Rows from block 5 of a small self-supervised audio encoder (BEST-RQ), named by matrix and row number. Rows with one number within an expert belong to one neuron, the router's apart. Each number is 500 + 40 x the weight over its row's rms, rounded and kept within 0 to 999. All counts start at 0. Numbers have three digits each.
Before each expert's rows are labels from the 100 clips, of 14976, where the router gives the expert most weight on average: "strongest on" is what is common among them. Only what is clearly more common there than usual is listed. The data: short read English sentences (LibriTTS-R). In brackets: how many of the 100, against the usual share in percent.
# router: router (model.blocks.5.mlp.router.weight, 4x128, trained with AdamW), inputs 64-127
# up: expert up (model.blocks.5.mlp.up, 4x128x128), inputs 64-127
# down: expert down (model.blocks.5.mlp.down, 4x128x128, transposed), outputs 64-127

# expert 2
strongest on: voice: female (100 vs 54.1); the word "and" (32 vs 10.3)
router.2:473497528478487471517475436497607428444506573540482472595494506391479479500480477425507526543547527464511622486512495493487531483492492530492460452519534532513460475490520494506471581421472463
up.0:610441481476497450522494554578504439580559493479522473504451512420501477485574436479471575479505495479509504494493532506463511529486467549497427505510526535420533535545478460552426521572490468
down.0:516549442548541501511467488471544561451464480479456493534560508536437555533446516477522470517440568408464534505470479477507475531566529526468493528489513555524525506474541518561459458530520535
up.1:440500495509465548519424490480500515538509467516474523502524457478575483434528525523480501557542523590485541475502517514500527488525469483481427466414483500476570520516514456514464496523573478
down.1:526505524546435541439458535425517428576526519453508505510466550483483506494418446456522460517540456477490509569542417467513450514475553484521539493493505479474518450418537458495522564419456465
up.2:486465571506537487480471450481522462485534488484538491537498482445499560448504561479466495457563474481603530508483524485512529565504525546484519529475412540437528559483446463528542481480457511
down.2:499526450566450549525550487444441443507445443485469531456488451477574503536484473452465495491469503519476403457538526414414445492515442508554601472483509469519501498496464528490472567473476477
up.3:496518436414557602453457459465424528572554571478487454521481512565515450499440506509475530464491458470490434560482536449465450583455497469476508488534499430463437489582508497491492512547503506
down.3:504452503443461483528474488470523506464540470616523466471526502565477563498449630490440514463459505518519527544482541607416541538508449478528494489508518541489516507472506509479492552492481536
up.4:474513585466523522473449501528587559521554409539466549493459526518518431463423522570491502540517517507490507478505514515493480470475554459482512477481485537554582482509482590512514552510518534
down.4:491506479487494533472514565503545564540475540471474470473550499532516558504514522519507532470454483512508540499484494536444455457434507528503452517538444518431468513482498507406492449444425476
up.5:466493505472478543523502549496538471524503469430564514473460511493565540515503470516511517494513463548548539425526524535466485568591539581430412487536512482510473499485475517521488494478486498
down.5:581437415496506541501500502501468537558459528530528525555466494501549490546561560478467537516527499518565488513511498531524529423518471460529518504398458510415443513542442458491510458545462452
up.6:557529470451517437529470475475539503465417461474516445512478508450494466556513455536498550481485486503480574589562510512549540500483494445468474500525511451451497501460451471557476451492459418
down.6:421430509452492526446488496509488511426514472507480459455498514498534464504488578570608503478490533453471501440500498542495539532554447517527553502533476435552476493473525517474488553523534517
up.7:519546488545503517496504499479490578502575531552514482564551479563421442462518466461561525465451514438516494505472475476518518491547457472497420458533547543485539507455502461473506461448504458
down.7:536419503473499469456493517494516473578527512491488535551450538468463518468494528581382488503575509467509563547477479442503452488528445448475581540499458472572500533433520535472514533615529597
up.8:539479523412423569477494485597538453462498548430441487581461551442496515427559481502511430485500540544510466441488470545533499507439498526522528440530498465535449522516565459473461429518514507
down.8:537553556598544536473461476507531497509542508442469511503525448502547571535452494525513471466496525473500502487446493491480541483572591559517563469538483460529480544482462580449498528525465472
up.9:485585548489588482530501508433413481483527495496487458482373535496434522523493552482459520507625487542571489481473451519472515464513544481495468491515469505490478510571468498480497544510456490
down.9:549467531484476504510513560478495451489486474488461454560532470398469534523492569499517454470505499497508482493548522451517549513459472566487550527486490534529517459514542490561489495494578471
up.10:450518469481560538411468494524490491519514423466482557553512545427521506581459438478524522531450497461484484509497595515503518558516507476496477477590476533549476559563484592471482537489518466
down.10:527521525557464586472484492521566532529515398484452515500470561497487452578451489518473518473470486475455502456401556546530481427494502543511528569562455512430575462542485475543524510417456480
up.11:520525538517445522436439507474499511542538575486514522470493450510423491539462556541549515471488549536486458521458513519395498499487428515545417494549574489505445475528643531551462491522518519
down.11:509499437495491466506533507486486445512550409448513570521493531468527483528507516484421553513538373462470453472524509489633468512504463523493512485519501552463511445548460478563572530552475520
up.12:508508496550517567473527536531499546512501457542530471461453536484546471502586518574541502512455490441486454462567457479400513534428473532429512488474535497444519492490518508482430450519520454
down.12:489464537550543450455532416585455514496487474538498464482493501512488475412514450535483502488516474476473471482525436472536441566493518497506461500445475497513438516489529535463468435460534533
up.13:540523411510503528526457505567499507529496518465512476476517463512534448472433433493456505525558453472532511515392545430540503468508481491530542562454483527472439553481492536461538466503567534
down.13:479542519474420480530465456445530489436462497543516563504527556474485535489470547534444483575498546448527467588546477492483554534481484529576472512510542512565498477530500459491535467536565496
up.14:475511506568445559508559515509427457532533491501528458478495466469532429551495491455510482484449523531513481505409523524457459539472549494545523527532568612505490481478452451560547433467443483
down.14:568437488492507493544501457497532459576527459454513474479491521517523443498573426518414515487489493537548556525567496482502438450564496531551418461491475494478510495596551544467454457566583581

# expert 0
strongest on: voice: male (93 vs 45.9)
router.0:526512443430476493467466534483473577511486532514524486449477438551469497416503585526481514466502478476476440420495540484467441569523557454555490507481465444541486543465468486504551483463493519
up.0:461456531528535571473478494431536493505476461538465426445480553515483461467475540519505524519502456465461553430446495483485477594492513543464450465510532503486482472470501494557470517414425544
down.0:502475460498509533575496469519458460519576486504478456556494496488532543488552485476478512500539547521474466559523558511420510475523546528546534506448462508553482507429520519456424520489530492
up.1:440533436513553462452485490481466472464470459492459462563453545531546566557488533421533512477567580522510510476502460517540532512503519413495534481505498527520554439493498537441451533462480501
down.1:529518507452489523483514392538501561421548512491410507489500478496510511478491529531497493488474501474535515532428511524502504482514440537566444476585520451532450460488492539548551461544472560
up.2:492507548515477394621509492503539491532497532504536462516529559446430419535506491520527562504488508612531502511534493515503553459486464454482485493473429495430495506438536511485463533493476496
down.2:532500492556547484516484486513514536485517445574480477543529495470515470483434521470490502491548442533508566481534416518415422524506467498507458537494493487450490466556530573496479507528432463
up.3:555494514544514518533575471539497419548465510512485498550474473540526517498445555526449515520500575460431484564613470504467489429591499457463468520537556490556472538456465498507379524503513496
down.3:475480482548488555491470535395453454492432533495492464449529525529511447482456534479528503508535457483502476525530535491509521480467517471547517544520579467519548463488450382500533486478468501
up.4:509430526508477482523437471407504523465548598456491489532492466513531417495502511436508554460490517525490447552504601513480471468469463444529546512564586509501571474519497523516576566448533436
down.4:487526504495557487501481452401467509489540513496482568458502536506493590598581497488585415419492560513501475493505441505563476494557531549452448431488516477418467547520459480455542492556438452
up.5:606508505470453339508516527537520470509519506508487500506526491471542495504459487502485507495492439522447558464483547559490485473527438502581435479501455453490503493513501485465485468480509494
down.5:497472519582504455476429485431518510500457538536479534459495488507508599465432410483564548510526476516504438525405549445498494535531530559448445525539482504538555524444518482545457532437446469
up.6:537485495490478496502529411529571517497521450549517488606450474537483485577548417517464583549465494497524488492497503539466535481500536411498498501485466443544500494530482538413475514466525613
down.6:558574513529510554506444528499523578494562485594466459447535565520569448431505537487541484472546474487522510415557495432454472472503539534535516483457514554504466545473526470493564565496515477
up.7:530431559481482469512565513491478466526488554514459531506479528445538480484575523477482512472551473491502489449456466550492445505550471456458537510571442506554477533524450528515517490504424458
down.7:504577402513502465505499403494519471447500523454468511526542478517467469484502536526482475497550510486465457520478520443568547514427504497494461457514477548468529522556524459478576492532530503
up.8:504500454516479493482519580494486406502452483462468450538537553501507501500466570553466448491497607519588501492566542483505474411420525544556482523496553616523528536501539532579510545497529514
down.8:535443548482542499507513419514450492487472491499544496485502506534496526438494518467534527538491560511539446561454449432425497473516482473481531482546402520507485541480510493483496529479487455
up.9:540468536448440494385478540474517556462558454547523513508485484484467495550515562457484508497545458458570513502513494437507435439533480492508431509580485436498418434555481493538500527523457525
down.9:490483526443477456489479499464516457477471538529556504464479466540552409497533509419530544471435448498529465465500530446446574488507546467490522553474504540485524553483491578533485442521480566
up.10:455504509506569478478550397456495551495466503548456533562465517534457539452565454552544554501475506452493447562449557426536563501582487514511487454549548486459550535511492500521519484495436533
down.10:510489491532490467587479571480489510544514454448504516527496493495551492500477545537405544504570456486475585525469494466490545480493552423472506577452513476519424504524470432467515539500524460
up.11:429598443435485522478493569482426517530454506530466521502475465508524532495469471512572520451460499468480528492548507564498547516575456471538508504514511567485467536531496395483553445575430444
down.11:537524509598498466444530477504468440564569502519487514514585507541493492502584553492424480512527509493488433450496532519455472472484501495505483485477557501460520445481489536456462431480474477
up.12:470479527491469433502481490486432538555471510477466453454477485476467451468608495445502503557503475456496517525524448516473442523465479560540665525554510526508563491549413499524562475494468503
down.12:451402463479527556542508551517548610517520536457513486517518508486527536469444452528481505465446456538552559486549543447465512488555471437583433490444512458447557514539557476455512487467486436
up.13:528427500500492515546519486469498567416451524504559515421452512495542500537513488433538480495526552457518539463535463452574487524453545541434489465529507556597506462501533550506535478444497527
down.13:421543529498427525494505562546572385490482531515497548573526523450504428540441466508450507472491461489505495501487508545585534562515598460487530488423469535484514521551558468485493493542504502
up.14:448517442416486532501479467521484551503519476515511515541552515553468522524490525532482500510532445550563528459497464494437533471546536438561476432587548406532490545426447546514462436540541527
down.14:508499578497556514535457467649486523480530533432509502513484538414481521436475479504520488474528561487482474452480445486528483476447422513484453522512507443480501558462526497562511497465514497

# expert 3
strongest on: voice: male (100 vs 45.9)
router.3:441505498528502547542495504450516484525478478384592547442479501472515577462441428433539495518516541498495523481469519462513505525545456515462512498479554499477441573474541458558492531511495519
up.0:561562507503443530492499582492479475536475485458524530462527437450539488489543512499549490489474507520514522466450497479549447455519426459459430457513528442519466559494491451515506495556514513
down.0:453499470418544449447502511496506450462511527538535497497548479485508503504451522526506497458490595486485499479479548463495511508494487478593584523512527512517420421528514463463539538547394439
up.1:515527484449471553549474494572556446458527493464507496515574474481536513532487558532569412487478487494521568495496593555428507522475457545434542512529506445483518461512495475439462452519516521
down.1:462469467475504450505522589554495509506454507482465485521509478512538415518493444534482485475427481442494530502496522514566460489489554500424500581493497533496517446472434521536562557453558538
up.2:436414504421507513494492494568498534473501476486579538502496448528511481542485468513551463493427424517410488440567489489534504493483493527517516538496537472546543473528494417451529478476500515
down.2:531469501509456551487546466473409511494539461410488495498500491566492594517512526527541529512446517473571573520540483501474431517538547493544502497474525501527497497476543586470462536505512458
up.3:569471590453526484548424525467467483491515573520434517549482497503573445462566487499427520504419522517502492555540579525503481482578489463489485539524462504557502516495433467540471524488465456
down.3:488581452496528493492458458498482471509506439569464560433445452505466588481519492469568526524535538482485516528480515503449452490510536512486448493475502473448517482469420540423574561510569555
up.4:463580498538481490531472525573514506487519462405522507554504442439561457436526486531508540472491443504566460479459478486440501493523503491542462539513422470544577506551441522522464507536462407
down.4:472484541473480473493486513469523486499458428508556508548526532503525574435492507500552550452454534523488469533576469479492473540520511558532570465494536532505414481486484499494533440439597562
up.5:493477505483484442502474472536554524476513506487493464554488542536594538510549476491464561452440445488532506511574536517467521523515462441454436518460524537550509492505498507455522562477525520
down.5:495556442501532481499528462503535493576499517550502496471509516503391542527464445536483469503515498490497566530436457427495550461546482495551534420542469449508452510431563503490515500535421457
up.6:545482477512452468475471518475500523574471496537476477468516519507501585460534456552479486469518524542563487482493418504559486540524505462405581526505494401464486489481459456585511498515560501
down.6:538509469519481498514568475448473479507525520454510524523507486457474490528567502509514446529467447514504488512547482631390521517443503512522492532545459500549498565562468523454489486504505550
up.7:424524461485481516507444532454513505523481538469481489535535478538552453429467524492456474531466516522514583540534553507422439443487512551494549490501455549489515464586520498567490568444558546
down.7:529475482459527430539551515471495581460527517554502549470536557466473538512533448447488508450561480486510459466570419478495584531508473453480489518522530553499475506481511481471554430596475488
up.8:499594486519510468511438491563458528505487419483513495460468486488475447522433494579498550514471494507451549480567445521465495492510445492512516550579516479460549494498498578465441476462505486
down.8:543494487528553459441525517521454496463461490437573553558501509488518560515534440502487549443550501535496548501463499457439446523497555476502458437464477520466452528505508479447525438444546501
up.9:468546586535445573531536556536583474499459476504468535445454486454599445450494440556454495484455540473492491503482513444478570518418456519509535494460557500482526422523494429504496495471510494
down.9:483438513468530495524516439525509512463499591442544483522506434463412526494500432500559518541547503516567531503421507519540511519484451424469473443522444547556457556535471476510543516476490433
up.10:452416581478549549508450477509493504521509483550542541489464546455549470520510451508494511509433498520490471521533465469483491414500455421464502504511510433477528521553425513476563467496405471
down.10:493485471493531545490470530560546525452489523501602560496528476459509549547528487525487455406525455457493439556476526533519489535519529515470555526531462518514513485524571529464423552493510507
up.11:552473501481408486483523487519526505481538516532471554497461577496471445549458489572531576500556501486477505586559476481526571476564482471503563547473499448517510502525549585521507457479591509
down.11:491489519488482549514492455435496542485430516570517508468521502534466491530452446404499493585471494605452486457510465580476551546550476469526522524476538537500484469459481509534489485482437593
up.12:545493501498466482569491458467546534498534507414453529504522557509534463515525451468537507550576462526556423444530538459447444500495523503410512511526488502461473473498438443497481483523495458
down.12:480471515543482546449485522536401469533468520483534433491512451478583470477514441606463521447427510522488574526496518486589489562520445482430483471516502461520452490461527483445489507500481536
up.13:511480514578440526533523444490470532513456539536533461525498552553510437520430486527499559509490482522533524541473434495497478450508587490510502508447497472526490522436503575399515446488598513
down.13:527435421401534476479499470576483479560465488548525515450462531510493534552497457520579423500465503519478531488578497481529454529522466504509526516508505545519456514541576510572547511506498491
up.14:498486488415534535565485506512467522455471474558574505509537581447468579511520568571452539433489512499495496460503520446416426498505541590536514496520509456470485482523479488448488518441484512
down.14:537516496477471489509524516511541505466425493550423522560475520496429517530444517498483500516521500515511493462467546498508455454419559501520449502527530473484444528570573559467558567444420431