From a checkpoint of a small self-supervised audio encoder (BEST-RQ).
Model: log mel input, num experts 4, layers 8.
Training: muon at rate 0.028, 11400 steps, batches of 128.
Data: 26041 training examples, 56.0 epochs.
Rows from block 2, named by matrix and row number. Rows with one number belong to one attention dimension. Each number is 50 + 10 x the weight over the matrix's rms, rounded and kept within 0 to 99. All counts start at 0.
# q: attention query (model.blocks.2.attn.q.weight, 128x128), inputs 43-85
# k: attention key (model.blocks.2.attn.k.weight, 128x128), inputs 43-85
q.14:62 52 52 45 53 44 47 56 48 51 46 51 56 55 56 59 41 59 44 49 38 52 57 40 58 45 74 66 47 50 46 58 49 32 40 57 45 65 57 39 58 50 37
q.15:41 54 61 46 38 62 61 50 42 53 37 42 56 36 46 36 45 48 49 58 49 59 36 77 50 56 27 47 51 32 49 29 61 62 46 41 58 47 47 51 50 50 46
q.16:36 46 66 35 52 50 55 67 47 49 42 53 50 52 70 39 61 45 48 50 65 59 39 55 56 52 35 31 46 59 56 40 49 66 31 65 39 41 61 54 40 54 31
q.17:55 62 57 42 47 33 34 55 49 46 31 52 47 32 61 41 56 40 55 51 36 64 36 45 61 50 46 61 44 56 42 60 28 41 52 73 41 58 29 34 49 44 45
q.18:48 44 44 44 41 62 44 69 54 49 59 39 40 54 45 54 44 57 46 63 35 46 53 51 29 42 50 56 56 44 47 65 65 43 51 41 48 59 69 47 49 45 58
q.19:40 43 57 53 52 59 61 49 38 63 59 55 33 60 49 42 45 59 49 40 56 51 53 63 55 33 44 54 67 46 44 36 44 43 35 39 59 38 46 56 50 47 67
q.20:42 36 43 64 39 39 45 35 59 68 68 55 74 50 47 60 45 60 35 61 48 52 50 45 48 47 57 51 57 62 39 51 65 59 65 47 60 66 57 58 58 41 47
q.21:43 58 42 52 49 50 46 57 45 74 63 55 44 33 67 40 33 48 72 43 54 47 57 39 48 56 20 59 22 48 57 44 36 51 47 57 47 69 46 49 55 48 49
q.22:57 45 43 61 56 55 59 57 49 45 57 51 65 63 52 56 65 50 30 63 40 57 41 48 35 57 54 50 61 59 33 43 47 68 64 54 51 53 60 55 51 64 48
q.23:41 42 47 52 49 42 43 50 50 27 36 52 42 53 60 51 43 56 57 53 62 60 48 42 59 58 42 43 48 73 51 65 59 14 63 38 40 54 48 58 50 49 46
q.24:41 55 31 50 61 54 41 64 36 48 48 48 53 46 52 35 60 67 54 43 46 53 30 51 45 37 38 70 52 62 49 52 47 67 57 46 53 58 44 49 48 56 52
q.25:51 54 31 42 44 41 56 35 50 64 45 68 39 36 65 24 54 46 60 42 44 62 50 51 42 63 58 45 48 61 49 57 40 46 42 48 50 32 40 38 58 47 59
q.26:57 41 41 55 39 44 51 52 44 42 54 63 29 55 36 47 57 42 43 56 42 38 75 56 43 51 71 46 59 61 42 37 56 68 59 44 55 65 53 54 41 74 47
q.27:59 68 69 45 42 44 45 57 39 48 55 47 36 39 43 57 35 55 55 37 58 50 53 66 47 42 51 53 55 42 70 53 38 64 54 63 53 53 40 45 57 34 51
q.28:53 61 53 56 53 43 38 48 53 31 66 56 43 53 36 63 61 50 65 45 57 54 31 59 48 71 52 47 31 49 60 55 55 50 65 54 51 48 42 47 57 54 53
q.29:45 57 50 43 54 53 41 31 73 61 32 49 60 50 56 35 34 43 59 61 39 26 55 50 50 53 57 46 48 38 60 32 37 51 54 47 42 60 44 52 55 55 67
q.30:59 36 41 54 52 58 43 35 48 55 51 61 41 62 60 53 41 67 66 51 56 54 58 42 54 57 43 43 36 47 50 54 50 57 62 55 53 46 33 60 61 51 43
q.31:39 45 38 59 51 46 54 51 56 49 55 59 67 51 41 34 58 54 51 68 34 68 67 43 68 50 58 55 39 41 49 47 60 46 59 47 58 47 49 64 51 51 55
q.32:37 60 56 57 38 44 49 47 55 48 43 68 35 53 15 47 63 61 54 60 57 45 62 46 62 54 61 59 59 56 53 51 28 53 42 49 48 28 62 46 39 48 61
q.33:42 49 36 44 42 44 71 48 53 63 71 69 44 48 45 41 57 31 33 54 43 34 57 49 52 58 50 52 47 49 51 50 41 53 58 50 57 58 46 55 42 44 64
q.34:34 60 38 43 43 36 53 51 54 31 27 64 50 62 57 64 47 21 43 31 62 47 44 41 65 58 53 65 65 47 39 44 51 52 46 63 47 56 44 68 53 44 40
q.35:62 32 50 51 49 46 53 61 45 45 41 57 54 47 54 36 52 42 53 54 31 32 60 65 60 46 67 63 67 48 48 39 57 48 48 46 38 51 57 56 43 47 60
q.36:39 34 46 59 62 52 56 59 45 31 44 49 54 43 63 49 49 39 58 55 43 53 45 46 53 29 42 57 48 59 40 49 61 80 56 68 56 48 47 41 48 48 39
q.37:73 51 56 35 37 39 51 62 42 49 55 54 67 69 56 59 50 42 46 39 43 61 63 39 57 62 52 39 55 26 42 31 46 30 45 62 46 58 41 30 59 45 61
q.38:44 51 48 32 60 68 48 62 50 48 62 47 39 43 56 54 54 29 41 44 46 47 60 66 51 45 40 53 53 45 46 45 61 50 66 56 34 58 42 44 48 56 41
q.39:52 53 51 67 40 50 54 60 57 38 59 51 48 39 42 47 54 36 60 61 41 57 47 38 54 36 60 54 42 46 36 58 58 41 59 46 64 46 60 51 49 33 39
q.40:53 59 42 44 59 47 50 63 53 70 43 36 41 45 62 33 58 43 59 59 46 49 48 54 59 59 48 47 61 53 75 38 55 45 43 47 44 38 45 48 43 47 41
q.41:56 54 46 60 58 52 53 46 51 56 48 42 40 46 44 50 67 37 42 61 56 53 47 27 59 46 41 48 46 63 62 36 57 44 45 44 51 59 55 48 46 34 46
q.42:41 43 54 37 64 61 60 39 42 50 57 33 52 42 36 44 54 27 41 43 63 39 49 34 60 59 67 47 48 45 55 48 41 46 44 52 39 45 41 56 50 48 49
q.43:38 53 56 48 59 42 48 55 46 47 46 54 43 63 57 52 55 49 35 45 54 47 44 61 40 50 57 54 56 34 44 64 47 39 52 48 49 53 39 49 53 55 41
q.44:51 53 69 53 63 62 48 50 51 60 43 40 32 34 39 42 46 51 49 65 30 38 57 38 56 30 54 49 44 49 66 69 49 53 39 68 58 66 35 49 60 67 51
q.45:48 38 35 64 71 67 39 50 40 59 76 59 52 43 53 49 50 48 47 65 59 38 53 29 56 42 38 37 57 53 52 64 48 51 32 42 63 62 50 59 51 45 61
q.46:61 40 70 59 49 59 51 46 58 62 44 37 62 58 58 57 57 48 54 52 52 65 46 53 63 43 55 53 54 65 47 54 40 45 51 42 40 46 42 40 62 47 54
q.47:61 58 43 37 57 47 54 62 49 62 61 60 53 55 63 46 50 59 52 61 46 56 40 55 53 38 39 49 25 56 63 49 63 12 55 73 61 44 59 47 42 61 37
q.48:54 74 42 38 54 52 47 51 64 48 63 58 64 53 57 50 40 54 52 38 61 41 46 40 28 45 27 45 40 21 38 55 60 58 56 36 59 58 52 47 34 58 42
q.49:36 56 48 44 47 35 49 61 46 42 66 47 69 53 54 49 47 49 49 42 49 47 39 52 46 70 62 54 41 64 50 36 43 60 54 35 34 48 58 46 59 45 35
k.14:40 46 32 47 46 49 52 73 54 44 48 52 60 69 61 55 62 47 49 53 62 46 32 51 69 50 31 41 51 50 54 40 60 44 52 50 59 51 53 43 41 47 47
k.15:56 70 45 56 57 69 50 57 50 63 52 47 47 47 45 45 57 47 34 59 47 52 40 66 64 48 55 55 37 52 39 34 35 52 60 33 63 62 50 58 54 36 51
k.16:47 40 76 57 40 47 67 42 52 63 53 58 64 55 65 54 58 60 45 65 55 57 61 30 66 33 55 63 52 55 72 45 41 49 40 51 31 48 58 43 73 53 67
k.17:42 71 59 40 60 67 52 52 37 53 57 44 47 38 66 63 63 63 41 52 63 44 29 58 50 53 58 38 34 52 41 49 45 51 64 62 44 45 40 42 38 71 43
k.18:38 33 54 46 33 50 55 55 58 44 67 48 49 44 37 59 47 53 41 58 56 49 47 44 60 46 61 46 46 45 51 45 50 56 55 49 45 61 39 53 46 47 23
k.19:58 36 69 58 47 46 52 60 48 51 36 41 47 47 35 39 30 60 70 44 53 64 63 48 38 52 31 46 46 58 54 44 38 51 52 74 49 61 38 50 47 63 54
k.20:50 38 33 48 65 38 58 47 65 46 47 26 59 57 46 61 53 62 43 54 51 53 43 54 35 50 47 72 60 52 36 59 62 50 59 28 49 51 37 40 51 41 25
k.21:43 68 47 35 43 52 65 50 50 66 64 67 41 47 46 57 42 69 36 62 44 62 58 41 65 40 52 58 42 45 39 50 41 52 77 48 47 50 36 68 48 36 48
k.22:54 49 42 43 62 45 54 32 41 43 36 40 39 44 56 38 56 52 40 63 46 45 55 35 40 54 26 59 62 52 48 30 56 56 45 47 50 43 46 51 39 71 43
k.23:54 43 58 59 48 36 56 48 54 24 35 55 36 58 55 58 39 53 50 62 55 44 65 55 54 40 72 62 46 54 53 52 57 22 37 54 54 34 53 46 38 61 64
k.24:55 55 39 45 54 50 39 46 67 53 57 43 49 44 62 30 52 71 56 61 45 45 50 52 58 44 57 65 49 69 53 56 52 51 46 39 51 63 30 34 49 39 51
k.25:53 50 67 42 57 44 37 49 25 42 49 62 54 52 47 55 69 39 45 57 45 47 40 47 46 65 50 41 63 68 59 47 46 48 60 60 45 54 60 47 38 69 65
k.26:66 59 56 44 58 42 53 44 53 45 54 46 45 46 51 38 53 54 48 48 50 39 54 62 50 40 51 49 61 49 61 51 56 51 45 45 41 50 37 49 47 56 59
k.27:51 55 44 51 32 58 45 69 63 42 46 65 48 50 50 46 33 43 56 52 47 57 52 67 48 51 45 39 34 44 38 58 51 73 33 54 38 41 51 50 40 48 46
k.28:58 36 57 37 57 58 47 37 47 47 68 65 41 43 54 42 54 57 40 46 39 62 46 54 51 72 52 40 35 53 47 62 51 55 43 48 54 50 46 55 52 49 55
k.29:37 47 53 36 58 52 41 75 62 59 47 58 48 62 47 40 46 55 31 42 51 47 53 52 50 50 32 41 52 42 42 45 36 43 63 53 52 57 25 44 76 58 45
k.30:40 47 56 49 36 54 31 41 62 38 59 59 45 61 49 59 42 61 60 55 43 45 50 41 44 53 56 52 34 49 36 40 44 55 63 49 64 50 55 66 53 67 61
k.31:56 60 57 40 37 38 51 35 49 58 37 37 70 23 62 24 62 47 49 59 38 54 51 51 58 49 58 51 40 58 45 59 49 51 45 64 52 65 39 62 57 53 40
k.32:43 46 56 33 54 35 55 53 46 54 69 44 28 52 44 39 51 67 36 56 52 65 56 40 59 71 36 63 42 66 58 67 51 45 67 65 57 42 55 54 63 47 44
k.33:44 67 39 40 37 53 66 44 33 55 52 48 48 51 46 38 43 51 61 57 36 42 56 39 51 39 53 60 55 40 50 54 36 57 56 47 50 52 41 72 53 65 46
k.34:70 46 43 21 57 54 62 45 47 49 34 47 39 54 45 60 53 53 52 59 46 50 52 47 37 40 36 48 58 46 51 48 72 50 55 42 47 35 44 39 61 52 53
k.35:23 39 40 63 60 47 59 47 53 45 57 52 44 37 52 70 61 34 58 51 58 67 46 45 53 62 41 57 48 63 54 57 54 58 52 49 59 37 51 61 46 40 45
k.36:58 48 44 40 58 55 57 50 52 47 35 53 53 42 60 42 39 61 44 64 25 55 38 56 54 42 45 58 44 50 49 43 56 59 43 49 40 46 61 41 57 46 55
k.37:46 53 52 29 34 52 57 49 60 29 43 55 46 61 43 44 48 44 43 51 50 54 46 38 63 56 51 25 56 41 58 52 50 41 60 45 51 65 50 35 55 48 40
k.38:25 60 42 53 49 70 72 42 48 44 44 58 52 42 51 45 50 57 33 62 42 48 36 67 71 48 63 51 62 45 35 35 57 53 54 48 40 33 71 63 46 44 44
k.39:57 48 41 43 49 51 40 69 42 54 49 52 30 54 47 38 67 57 51 45 71 57 46 37 58 53 29 48 59 70 45 43 53 52 57 33 47 56 51 58 55 35 53
k.40:43 54 47 47 59 51 47 39 47 54 44 43 35 34 62 11 67 42 54 81 42 43 60 48 42 54 72 43 51 54 33 32 36 52 62 75 53 44 47 44 55 42 41
k.41:55 65 58 49 66 62 39 60 59 31 38 55 42 54 53 52 51 38 64 66 49 61 47 20 44 57 49 59 48 58 62 46 58 45 49 47 62 62 54 53 61 36 43
k.42:54 53 56 31 53 46 44 53 48 49 66 38 56 54 45 40 35 50 35 40 51 44 53 45 38 53 54 47 36 33 47 48 35 43 55 32 40 51 53 48 50 35 55
k.43:60 62 38 49 42 53 62 55 43 57 45 55 44 67 52 50 58 52 63 56 79 33 56 52 35 47 56 43 51 35 44 61 54 49 60 41 37 27 49 32 38 55 55
k.44:34 47 52 55 48 48 62 52 58 55 52 61 55 56 40 43 64 70 60 65 50 58 48 44 52 57 53 34 49 51 39 57 51 39 46 50 43 62 28 45 49 63 64
k.45:40 50 43 56 65 78 35 49 65 36 53 61 47 53 37 41 55 67 38 67 54 46 44 31 46 47 69 48 43 61 43 58 39 56 47 60 61 18 48 42 31 59 56
k.46:57 46 47 68 38 51 38 47 40 48 48 58 49 60 57 50 49 49 43 51 75 61 70 51 63 47 48 51 47 53 41 54 46 60 43 38 51 51 49 31 40 33 59
k.47:34 63 53 43 55 52 56 85 60 53 35 25 43 54 50 47 54 50 42 44 35 51 55 44 66 56 47 50 49 50 59 30 51 52 62 54 49 51 58 57 37 46 40
k.48:58 56 62 66 35 60 47 52 53 36 28 50 54 47 53 67 51 50 51 33 43 41 36 40 68 27 45 41 55 39 56 29 40 49 35 63 26 47 45 68 50 46 52
k.49:59 55 55 43 48 58 44 32 69 53 49 50 64 51 30 46 45 65 53 57 56 55 47 55 65 60 44 45 64 49 45 47 43 31 51 45 61 33 58 63 44 58 39